Weights of a small encoder-decoder audio transcriber.
Model: 20.5M parameters, log mel input, encoder arch transformer, encoder norm rmsnorm, encoder activation squared_relu, encoder moe soft, encoder num experts 16, encoder layers 12, encoder width 256, decoder width 384, decoder layers 6, decoder activation gelu.
Training: muon at rate 0.021, 13500 steps, batches of 64.
Data: trained on short read English sentences (LibriTTS-R), 33.2 epochs.
Rows from block 9 of the audio encoder of a small encoder-decoder audio transcriber, named by matrix and row number. Rows with one number within an expert belong to one neuron, the router's apart. Each number is 500 + 50 x the weight over its row's rms, rounded and kept within 0 to 999. All counts start at 0. Numbers have three digits each. After the name is the row's rms in percent of the matrix's.
Before each expert's rows are labels from the 100 clips, of 14976, where the router gives the expert most weight on average: "responds to" is what is common among them. Only what is clearly more common there than usual is listed. The data: short read English sentences (LibriTTS-R). In brackets: how many of the 100, against the usual share in percent.
# router: slot weights (encoder.blocks.9.mlp.router.weight, 16x256, trained with AdamW), inputs 129-171
# up: expert up (encoder.blocks.9.mlp.up, 16x64x256), inputs 129-171
# down: expert down (encoder.blocks.9.mlp.down, 16x256x64, transposed), outputs 129-171

# expert 14
responds to: the word "of" (26 vs 9.6)
router.14 152:516501515508542525447505505574516592460432443454504469419543552469496602597460382512554404427440535413540467521448525526532404528
up.0 020:547477573487506544526492509463502452551490474569605474585510456512397476538437499450568389457418517581531553487559518547541598362
down.0 021:563537464413493377498462570532468549525563527469473539431567512416485456507434493543378475608438512379476446432434414547502549503
up.2 169:504466515578519482497555451449497471437517485446449561418577562531539479458579428462515538446461463463519451512493486530546413468
down.2 184:463547444424533501543554597491461407492411543522443536453501463409509548526509500531544523498520524528529535594559561492461509572
up.3 193:504523545475430486478458470445404486526544473556490497481485584570476446489552489456515580396563497543420448530594474516476581521
down.3 193:456483520529564462498539386522526455445451435474435528467567464504509475512586498574514515531503440533555404483436572496551477520
up.4 162:456437479573541555479531471503466516428443543550513531519497428547454478497439540434531419516457554485594453547508587438494482454
down.4 165:507429421587521435428540534575492436411463517455446574607444530500521531503573458489498446428516509549518580534547515515497475384
up.7 006:536457510427472423546457500547557543470459487514412562476500409505668530526470502528492476527495504505491621521570453476521479635
down.7 006:558461473529523456514507528481467482536510496422480440498559507563420581508588472508425504441478431494518450426467492545480469516
up.8 017:435491572464468482566454498547421483520535569545524505489503493543546467454538548521534434494539505455449451506450547539492498504
down.8 017:509536491547579567414401576455558516535540480475576463467527486427516464473533548446516568435480434442503557486481502471443520539
up.10 064:536555466437530469434426443471538438492460575529460464463485421449480402396475457530507571428532468584393496544481593440471494536
down.10 066:442447529525413556476479594549523434450397564543455488471477516459479469523530438459505421600516476512614495588534476467454472470
up.11 057:571508465412478575522532483497464480548562494435549509512447510490564556450564493528476570475487545614460497534544482469517414477
down.11 074:456521472593471513415492551522462422513470546503388543484528459483482437567455471512469473457586557533451430413536450527499465516
up.12 020:532489491559489500534452538535580483548455536429515507488491480555420609490580530492456518594455463561521378569531509515519519547
down.12 023:433458547499352458525473546539566536528527476508448558591523445559452458534443509564509440461561469489488539469537458510448429413
up.13 020:494483468521464490552499514450552539535520492439594454432528487518439433460400466510426512434462402553581438516415428518479419468
down.13 024:504452559535521426482477431546467602480549505656448497595496558505555546562517504488578593470491505555472472420503487421490615526
up.15 011:530483542519527438484503464550521534601454400443498532475520465529510505495534525493490558389455392569460453544476463505490519521
down.15 012:483475414542537617497467478499527467481455492464443493490449466419501502429417391390568566460523463538447587507559533491502495454
up.16 204:430448600498519572506534448405534491460587537497552564453583517599507551512585551517524420412585444531572477520452631501596543535
down.16 193:513470475517458469513487461437494618526524449551531386541536562528481557567433545465511506578460568559552487549479499526509437561
up.17 009:487513551442450463429528586497479495530487502632488474480553554541451455536457528579546552578502505452481431465546518530510453521
down.17 010:441407503503485474535449422502458515507499507528420487511555539345547467527568598442472503459508527525480529540406493470454467560
up.18 005:532430569496489514516430500477560485517527478579476634418474463524612492444553471443530498466473458593555504561463522460467491547
down.18 005:538533544445539562420647528514452545469472495459524474511566497441511515487418498489506482447498514469472490457476574467523509546
up.19 007:462487485418587419422526547521523529523509427453511472506535528499476531473499520574505411540501550522546486454423562518523481545
down.19 008:401498535594506589449488535478548492520514596470455504523447469545499466387459459472462565521503483586457497459496502469413501500
up.20 163:481527560579469449489548523396543555479553494628605495500643598495592504594452447519461445501423601441598502544587434581463481459
down.20 182:484596496538521471619436469390479483468436501531446401479464522530498567417490434440506542550484448465556524500561457544554565516
up.21 166:509520443498485532493598506540451482440562457456471397515460524443511455559474503552531462485493613498429589467567439465533415466
down.21 148:500416542533554478495572469450507465423543482532468562474467484479515534515467461508450490528425512544544480526488506482490453508
up.23 160:489488553449432575498478573411473557581523470497579504502547540579455464530585524488534453498466503504436430540553535476477550507
down.23 178:473374534498574453447547358512539578412542466468435451562499521427445522514506546473514472617480559523477547540435523501569502505
up.24 126:548480484454452453582513508397568518530505558517477526552435554522488530529461480403468515430493482575443591673452545432460605487
down.24 130:569523574572522412525539446505465583558447543500499479498577387507562445471531500515530416572547456511531518390577447558546429642
up.26 146:532597500520480509455485531537456463504496487431535454420460515573517464455508558587392398389482478471434484521462488551561351494
down.26 135:561566423437619555396479530383540504502476452548462496508457450525502467483484553598459475570465525548479455572456475471457535446
up.27 034:538432523446518508541523455511394411443505555494487471594449383442412483467466426510417489472508465554454476509610543530506539435
down.27 040:436547461491545508500439499484506534441569479453500480475549454530544559474529459502599497502562434452582445393480444493516481465
up.28 191:485521404550579431580493451605449478523472495518514392549483522593470526505539459540502533520441492510441489527528512524531585551
down.28 202:470411477435643564463541484385599549449575439517478564532514449517477600482544549594480445482546442457530472487466542495430501561
up.32 007:522532525514448542551437488535510484519478455529497557444477443521568507508585531488457482581529489520520580543537616450482570436
down.32 007:492451467491494478512416500436557479562479520412381494450477508480506421475437478471501455565461428533584418394421421531511392426
up.33 006:554496440462577468567500523480420517499505535446523538512462529544546491489431473491489457463559441456541456558475568567552473458
down.33 007:522534432558522443459508462465509517493535493439558570503540467416517484495568490436467452477556540471498520525486563541571528468
up.35 203:482499437468435512523486488571565399452446416538451516613438517512501481453483478492540478590432573497489514508508403484503487520
down.35 203:431552573568356403448410563576441532420527532481552409528533591553518525493543569484489460558545469399562491473435506494505428403
up.39 006:478505472459513531502530537602522433549583536556515490434562451471504525568466507532632457531533616444462450543532550509438549542
down.39 006:537526568479467502449494455527429427504567499479502455522545470460490495449447485468454471417493456563535476489520541521565475451
up.42 006:581506528482564550419535547489524617553470462488575551540498552527487532483555464455495492560503554468527526572498548493472521438
down.42 005:471473497584464552536497428526569494397585569480441523455516506558497510469609456502484498548465530437437456476512510536446396490
up.43 190:530542529456626454499516526524531563548440526469526469447528513624517529552450509474454465524517554579541531445507581531542476600
down.43 177:484534466504588414517522534488605551403592485480505419538554592485465543560406461618486470606545510535547520481505448500539528510
up.44 019:493478530523409441464465530427444484443497522523507480540588504453484525509461393541567608469504488559506583519484492431548446479
down.44 023:509570573528483501554487486512406468488619521566510510501423465468465540438476557512462470496490572498531531425537377513499443453
up.45 034:514448481489529480413535429451463530498528461491451432525500395546465511514517485561502547503462434506465492487513429371543478480
down.45 043:552468455495539521525495458459571403451563514538528524471462396520544434557482449471488558504422491487465466600499601605448541414
up.46 162:561557454524449419573504563470530461526598496520549520505557561466507548510445437527589539475478536585567460505459469507529540536
down.46 170:535419606500475467518480530453519428493475520559413518550467513486475420448497466514544547518612502480583438591533499472550533627
up.48 124:419436510457484498550397510517471509554655469431520454551497525538428454500570588569519468527500453476533464541415457458480517526
down.48 118:453448520506461572455532423529388500452449546446507499431440584605566464504542591482540374506513523450482493484434539481521389506
up.49 164:446508489514626494545430481501494522530515470572493475573494587578538457513477561496449485482443543553485433461482518519498564572
down.49 175:498380485455537572507538529484564475458462437536455440515485497476463440501376437515438506475533499620493564538518563519460505487
up.50 007:521463504444528443496464487436482498427495472589446541481544445450484360412532518592558553572480411485412485544526462414459490458
down.50 008:532447431499544515455486509518535458432484505513466378581439445518484458464471470494485380524545557410522522474479503493499478481
up.53 195:519498421488590467565484498492551450459503450507450538530488561464478496466545511474550571532473425534456560554525505484433613480
down.53 189:495443473512477513440519451539507608517465430513477528527515496526582546444553497507464531473509476493461484423551494542486458414
up.55 067:463498505461581549507521498503449505528495470493469622518417392516534459475549539452482411418545486563510556456567499495630512426
down.55 081:460508438550461452473473572555523556449455547433440502531518458491513510540546487522499441640504516478486431389489507485547445554
up.56 178:505533490509416421486476545562411480452451443481464444479507469532563500525545570455576511485446562465449503471526469486494467400
down.56 186:421408603534580564495464471428567545455510568514573558490557429447479432586623440526448433516490534552516533472432484507500517538
up.57 159:479538503474558498476604424462517494371539546529472525491506516525507516534549509441577442474451536487497568532451569547542475516
down.57 158:434466425490433556534537517405583518475464461552478524433563534539554421539509502550561563520433532604630412569600494541445442527
up.59 014:511495510494496584497526566444596528531575488441435554460567453468493416469477613505486466385540456506541508440518548518435539581
down.59 014:525497477534528508478538443625490481448457472458430476480464580437486500467500604568585567444526472504434529446514528493553424468
up.61 206:570547495489565549548491387596527382423401531530391535520450512461517468480549474545534432403564577530440505422543470513551490582
down.61 188:504549531453603493478445571542493436439579499568597459504543493417503615603541462475502488541444464403483522447490402485467501521
up.62 228:461519517444613525429484439572554583403409460536454379435526467456476484519486496501476480501472545548580462439506488449642392497
down.62 204:529512503543442581548490605519594588625530505469501592547453560458503452491574503550508542497525497495494499449503401507431447554

# expert 3
responds to: the word "to" (32 vs 14.3)
router.3 169:437488437470505563501467499444520618542473498465489467525514615525473497433585515507541532533417470474546526545431552530437496509
up.0 103:458504430503610459472510590585491585514579442421508495492448501478516540468536612445448493531521528532423454444499496551507596537
down.0 126:557464428463415519578536538487492485539574512472502502522502526550533424585573425522455533531497544460536476583499474467461503473
up.1 010:481519559450499531410565475559503535572522506468576492506458454595547497623453534513534635563450443520458448447455495486548512556
down.1 007:459533448479463475452483549433516505493501528495482499515417456442453483563605487488522467539472519532523586487498530555492442543
up.3 046:553531530423563494471528517575456513549469516435551406485497549505424486554512593559459509550527479467519492476569529541536523509
down.3 036:423420464481500510513424541458525427474476534532492577522429532509480532503613444553513551478451450458450493535469472406446506434
up.4 162:503494486469581404523496469536474491520509509555518558432486541581529540535541507462436418384508471521565521550528602535552500523
down.4 152:443466481513380458470522368509529466452491490626450488501536508469477505452426441385565504541494529562553551406522475430576457589
up.11 141:497450442502506522507569491440468544548528516545458547522470494527584464487506533526450469490494515541562443444495505511532508537
down.11 131:398549608490404538534498429489519554403525501441471492505533597478450530560517412469516512520510399508442444532494439491387533480
up.12 173:534527471455534510576582471386451457549477541542561494512567397542530499507475512502505594449462479521480454484515595590399503523
down.12 186:491494521436517528413469464570457486469494508511390530554484533454565458537514405479491480608506517382444440453469301515421462422
up.17 006:502543509400428492460514525535468465514527456500563448497538561483538385556461531512449549544490502492492430597435504477518542471
down.17 006:476460515573481485512479479459542493509437525483507456480440482444491472534510403543534490573536527567572577367567474531423466543
up.18 184:574567495542447473449537496515497389481507436495485580510412481544504457443538430516411538482510474509466460420572538520482505504
down.18 184:652476534583526532494515445454533450479441466478532500476489551480509469487551524458566565526405419492464360544479430503441537441
up.19 167:475478450482512489547459554443526465475587498471463576526518539450466497390524499450598561476460443551468537530512477473508556633
down.19 154:549523453516509492475536489449480573481395522474514493490535447567402550585453490530423459487455493533570414497507496505447506330
up.24 177:440562532534582557537385521542580552506436571512522502523448443573519401480529518497404461562479529517443519455433541500424508502
down.24 180:538412511575467500456551565600506406472582535507517536577434513420450472466519455486486516465451470510523542406554427481437507499
up.26 156:398473602465512487521441466494548478473428502560506402522490613527547531422492497498455511446505485570544523546522561605547526548
down.26 151:500530516464543445368563452402517587543507511518569565499531487533489468557518511458512472570455490512502521418511521534540426607
up.28 008:505513508539427547557535470518567505570496480561477519494434543437469614495449465485425551529543565450501447515549520536588563566
down.28 007:490501444511579516406510508450484516466531489534455474408561442495432419516513475553412479433515438557473475491452375468476511392
up.30 095:553484452512555472510485486610505486513477568397525448539378474456465550502530569437533548541436451561521577498468449456582489492
down.30 082:356522516430488460500573444514463522539519515501527540478522554479574507483539440611452512513517428602466433483420480499505441437
up.31 175:565526470418546564576480559540553527505397536505502466536450555510420533459447530514532474535515454475554486454427630469444533479
down.31 181:549372522528484371508502562564514467444514497493497500536562509499525519557496549447483526606499480525505575348515439471538543425
up.33 200:506536423431466558536520530540592512549482497479474404523463532369473431469496551602560555558478443542599441549508543438500437519
down.33 181:504464440578523470479441583621497489579431563554509586492452518547447440490590466545442525553496501452512471428556403479465436495
up.34 151:476491492556572521474436446501521534496544462508555608487538540418539477499604489530594367552548558401480481418492417539498474524
down.34 160:490477557416442494474493498505415454490509446523425430488425519621435507566375477507453544433505427581503563501532618455462524502
up.39 182:421503461506584479498405486528504410399537494587469484573439368522515451437557545510483503540477497495353541506489498494491470512
down.39 180:541462535463468551472553550538482485416495468465463514446537508448498514526516480434529584460454397489574508539459511445409548413
up.43 199:533492495601515509557533471419529567539498577541619586469486483508497504486541496505454453514528491516539585496560481589505479553
down.43 189:490529570504503484484507499403448432470488529544478477514413588511532517486566431505473474526486411628452548547524554491513436569
up.46 196:486514572521517576545546535412524498501464486574472463447553506533521457513467497483514525496491493585551517533555492469388502489
down.46 176:506515392495501438508510552593520433480473473479422505542421541478545522435479518457492499625445508460473388445454426457494505483
up.47 168:485401557431474570481462540443579466476556521516465504567555553439475486570444478482444543454463542466480488517519463446522454516
down.47 174:527665553583441431495536528499459505519483525462518470500550470559492527478571550431550499474513413611499524389555505546440550461
up.48 172:538555511439526597501408482508532450498457451508492486487485514546477526537669536569583511558549481421352442503455445465462472524
down.48 198:473488508559465521549560535462595574466521601439515505607503542531546489569454519452457538533429552542439572604545507503612440545
up.52 177:468522563507534443385551548446480593518413515563612532473469594581476510596413513456422538586443548492510505536471549530392511461
down.52 175:463514432515496585555514420372577443520554525454394505468482506459515602468544514575477404508577423512488532512520455557516579549
up.54 222:511489592583411427478578448540525456504415523581478538539478609515502483574502412477395461542529595592518467531556429613522635399
down.54 203:562535494470516557515547423474549441429539493503522507526426582473514613498450515533476412642412515506498498470497535535452523451
up.55 157:479460466527516539533450474501627498426412490535456496606416566526474466463516508469438524603477505566542524518520497512490452479
down.55 139:465490596509500515527465497472502457481464514470562533483484463548536530491562480544512426544463427561544437439470404504438507385
up.59 164:494494419490459504508467555443543383505549531541464534468466589458455498474547521541540458515531506381419513486474512419409442442
down.59 202:418446568492402441526407535522507488556507504519537430548423441529519404551478549489493459471496533462538546451395502451487507481
up.61 171:493513531473533493512598432503502607473560451491581502490575497458521542443476483504544426454510542568522451448558504569611552518
down.61 190:467397612468460446514482405559446499548412533486413498486526446606456442500529463406499468424548501444515472398500501444504452527

# expert 8
responds to: voice: male (76 vs 46.2)
router.8 150:500531569597401519459596472566455462509465373427449518542533517484524404514446498511477452553502601529479486540511471446430547472
up.0 202:552457478509560503437438485502490513536378519469466501495570408480506551530500455493522482460465547475454587477480588484433492485
down.0 177:451395476566557479463505551470584460415470558470511489489474605424566502463470424493442508473518567542466524451473476465514565506
up.1 020:517463460501553472472459576511468424511561427482568458489528506407490451506491475496563470480522513536411438380524536489569525466
down.1 022:466531483447436425528482529494438455555531511484415398551489471512441457443499506499514463469517498527578558498503463570487487470
up.3 011:505524461489481480580521435561476453488508485479587483439546436509493412648499566491467393497587525444512463539458567511351414438
down.3 009:557550544425503469533503445532430538505507409554518533600437506514469414446499494409546482501488471550451559490538516501529531454
up.4 026:423575499529508408558500462560493494531489433507484578472466454450450422507609487472490538515546589572571472577560561494567482462
down.4 030:531412506503474514532467464508490524539471460460547418521493529493503503426474533505513454456529445495446470508480541403525488471
up.5 011:482399535509479530585473469562543490524523513495551523506399453584511422548564444492523554554441510407492557474542492466525578491
down.5 008:547452452448459493491596592485530551475469528514491456518460631427579476542524509473505504443561511492518551514495542648497447456
up.6 018:485623545498499428507604547467516521517446499530524489486475543538496487471503547498538459380539565491498533475487502455437541471
down.6 016:552453540538415529464507480517559465484507511525555496517508496513440573539515558475485474497569455414502468482509528500552482570
up.7 207:465484510453548496488533531499464583512480532450466532549468449533462543474535436532373467478505486432479472616479516442528510418
down.7 209:475527510595575584432524476539560564549444480516485434471499629485461543438484544529491575579479531535572471461534474509492506478
up.8 078:442500537503539425499427451500515505531473443451485580483495566521498443522456512507526595481548460445602472551510517473545525464
down.8 073:525587613446388529449497527493393558552488486474480558529482580480519501549526403540480619498496494462524562464558408496454450463
up.10 105:545514495429448503413502554387518552578437438475551576512557475473438561479516522555471514482512482433525569646429554431483480584
down.10 085:524479516550657537563527461443536506425444520489535524489505450509497589455473445459498424514491465473505518455470582473509495540
up.11 012:547464424492438500502461583539452429487531477554366460474535558484503440437453506466440427413531455433452435558454475460422483454
down.11 009:499429421547566503572570437574501581457419506515434443517554525570496533563606456474486579435526545527494425478428469515416458528
up.12 337:578469558429415503507584533581455501559559361459509462534479513544484533562429439518401436540527563541524460636474466547426506423
down.12 371:444537473500422466528482452504516513526542498530519530476547618556487522538495491384488480475477579404499428523584465555490556523
up.13 058:556473604581538425478473413504566475445529516497497551504429499387574433403460447470459493436537486504506471494565598479496452570
down.13 063:443571458473539448437528489490425540493500489454482514527434509624458553512486535458459534547418548481395489408430462474545477434
up.14 044:511500433495431479570515516463449466470471555547631481545505437479519533545619464503591480475597496405573531470506591564483502554
down.14 040:497514551481465446485519514516471545451426497512470546588483453405502551555440607417502342542592509416470476418480513528429552584
up.15 005:597483520537534503477516546507561497539490481428570504521508447498518461537515516513549519492517420444614488487599479466555476503
down.15 005:565500521406417523446525515539454535503536455438478607522518452627474525421502469492540416520466501527478542623474520485529501523
up.16 008:482560436523527433540564478663466465461569492481536544549582476551525510494584497511549443507471520410539474534435472527477370444
down.16 006:500535454532535445460567488439480569577608489481548480443509496436492567441463502405460409477527513471442592529582536508524571417
up.17 048:480496452502557467603595516572545505572438438523537530502537547471504509551517635440495496474543455539546513568554504422525525493
down.17 050:492508520548469431504556409456501473424493538511503503519471504530490529512553403543470474472477403424382439515486501556502513514
up.18 018:569492517391574436579512420506526475518532561500559460468479457494457429489557493516492444427507544455448511494467588564522501533
down.18 014:473446542586452491481395442508463521533550542455543533623610565578468462516531489398513578564485464471485421419548427524424635504
up.19 013:488539546477458454408363539480498585431514463360519560496521543442529502575434453516540524416586504519484528469527491424468432458
down.19 010:517495512478393449595496499503438385461530569558481396556427500447516463546583523499516420506524461401539562508498553538558465509
up.20 019:508451465455503455431507535536567388536500596469490468534454455511446471408456563503530517479513487532456456519495472480459470574
down.20 020:462538522476555476473428498487525605404483364487399498541543635531545491574474465510452493476490419453525501502511542575551558498
up.21 023:432405473438525485519535472517473569466470422532554560534503488498425545465471544448583503459478500430515435504519543467534441450
down.21 022:486494490494450457547452476592439398586496493368465463455512509431516513583476474527457458554552543553469492502440438485436522458
up.22 017:475546487404509533484547506459538457539473505386517487514520438494551518557562512516525493457516506465531614554545519574531521481
down.22 017:475387503511448435406463528506484488514557568477575439547462513413506522416472441474576391457463517401516415509495516456410570572
up.23 013:580367504487510509521580544499418569474529460511477539599463508442529457555522502443492488486533516416534477515574439489428540427
down.23 010:460476414424450486528403583441484488565473462473479447504558476489544426488495516490453547537410437549533490407534461505423535444
up.25 224:539505564547462387520444547509456511507494511471513459426568507534593524457517559459558473540518445508444554549542621506512505540
down.25 232:421448544472529554417515478550518545509521475545428597482451563422512573506604493451488475514437510482432428456368473556491574461
up.26 235:467511514397584478410483513571558519474533400496474492520450473537504536484572535482470517465503508499434408573499530482591468437
down.26 251:475432427611520505545567424447571494556532516457539504515550557423553509500453563429595524523498524589584533472512505561473549540
up.27 042:515465585522482526629484478464504456488589456575474495553469501589520538589520508540570432489551485455579541517493597505609471578
down.27 042:585525524461515470368537526526428421480470481430468502518505504404443550439560501533417530531548457606477602466420424437578448382
up.28 082:546391397560550468575524472468478476503566503499645524469464534405482419581502528576514534490512461435610565555548488583473453475
down.28 074:509492484572480500508568548535523581475497559506532422606550522486536596630413486498476527545447559505522439448445440549485530455
up.29 023:553499432480473514444555512483509469496450488511512426476398542388521521437454470596477490499491495430585595462538420539544436548
down.29 027:571500490431461474459439426499458490391530413465457516469486453536566517524506459481414483482546537514515504474427401466428478438
up.30 018:495533585523481452511455520433454422495491443500483493597414466486539504536478594479420416421465562511533504547490515559494448494
down.30 019:501522459415491549467499541578606497520462548476542526563602479550447399435440433500526539477482493521620515465451568499521531489
up.32 035:614549490371448539424548536461461569569525505471569444521536494584452523552469531587457585474485472525480491501484619462498527473
down.32 034:432475528490503459510515485544428435476525421558551480456477567429460501536556482456497462555523517516496536460452378434567539506
up.33 019:542519491470540501551535501540480410457502467476475479483523566466552518487535564408516473557533490497519540531457538500450485426
down.33 022:438510627522529478529522512526420429533558558591541542606507470456549513502504509450463442497477546504427541451492502499579448543
up.34 169:402508497440426479440480561571504522442631495562549457604495490592588563514562593498468435493501501535526501536487532486551556422
down.34 146:519556484453511497487557474470592462468467511515403434523485462448528557381475454528490613497471395592523537460544418447454448638
up.35 011:448586455524508453599472506505501476517524512589574527544390497454513516553464513524571450464456522529455484456510535475509449453
down.35 008:493474563571482490480466592461480587527484502472431402534486606549500547476428528474411534523523421543442588497493492590472538480
up.36 049:488431504522447529508480555508484500505553506588508554491451404461551504571514422499540548399496489425420541540562414528500537453
down.36 046:488540407524510563548436480468449557474525515556438549546504483403509452487481523487454468514547520513592448469507511481489477543
up.37 023:508489650410512497522559461496467490558498491521513482469495457525473495503619481489510457500414414509399545520570524429442493515
down.37 022:447502462569436451527495504556482437396460506462490499513529592469460557477544440477516581445551585571459483496536512560422551423
up.38 011:464545470512561543536495535520506536396512385549482532419473544406535489513516459524492531492541456490530433541461555533465487462
down.38 009:437477534555485533404515510538534466553439515407550477467652475527522498566446464472537549528457518561516502461512395466453547471
up.39 072:571544471448435508411498411424496411494500513512557537463533461371528559474469471486530644440531529498503541482510563498500423442
down.39 080:546512576514537534503497517603482445468569533522498534499437520451453563443484494537479528474570639496595542409507424430512426543
up.40 013:599443604498595443544479448560439420567482410457598561558611501495547540567475603548506507516478452544551602458535519547458539451
down.40 010:576627439450462474543559526535515503595483458555440436431354597528431568503507507520377470461559548548489512384442504476543443450
up.41 062:525580423428486429444548548487536505495393433437514546556519577370454532494619631458498528437472566420448503450519558480510478508
down.41 071:489537594448495462497594470568502525503539474460602442597500579522491468472475477470415465510525480451573523463455500541512453423
up.42 008:581524431392524510490471522508498556452501519536415557495522444524500548485512493418460481519465553545496501555538509540373526517
down.42 006:452473509486501513546521476470485466579426504478534558558578481516461448501480547542544472442495506466530442592537550473463536518
up.43 310:569536545551399568494540521487376436495450505481569512464456536529506497576575452489537433542551445508464539568502550490518540436
down.43 295:546484484521519376439523520438502464526463512530430421485526542468497515518413547481495587452464489543543499592452508452345562507
up.44 019:495478616581506439510503529514463488382500434518486488471410413504541462405563527548582459540567491483463519469501404540367493595
down.44 024:475458407525442508605464464483596395542478531546473440458575450470484421417480446495509534526537574512597451482438524522452528519
up.45 112:550482459458468538429473509496484549559517432463494468446488459493444418622444429507454447518469592444552471509551417495473432390
down.45 105:439507599506473451452543397472536523516527498542480535510494606530526454507475469520477492440489501562459530443542621521455583492
up.46 016:573507564439562509508514520521444522488524491551484557431414486501521658500550522444448463495470465452464543484433456442455384451
down.46 017:556476522560494469512519447441463414519549553439545562521484514436506506615483530513513504489535447438519566576557466537470496549
up.47 116:556525505450476485452491515452403521527519539461575516481482384439506564514494473488498535417502490402479600524499514440527493498
down.47 127:508552492513425575491434627564501513545460531540478514559539487538540513537556510510556518481405595498502532442520492420412477427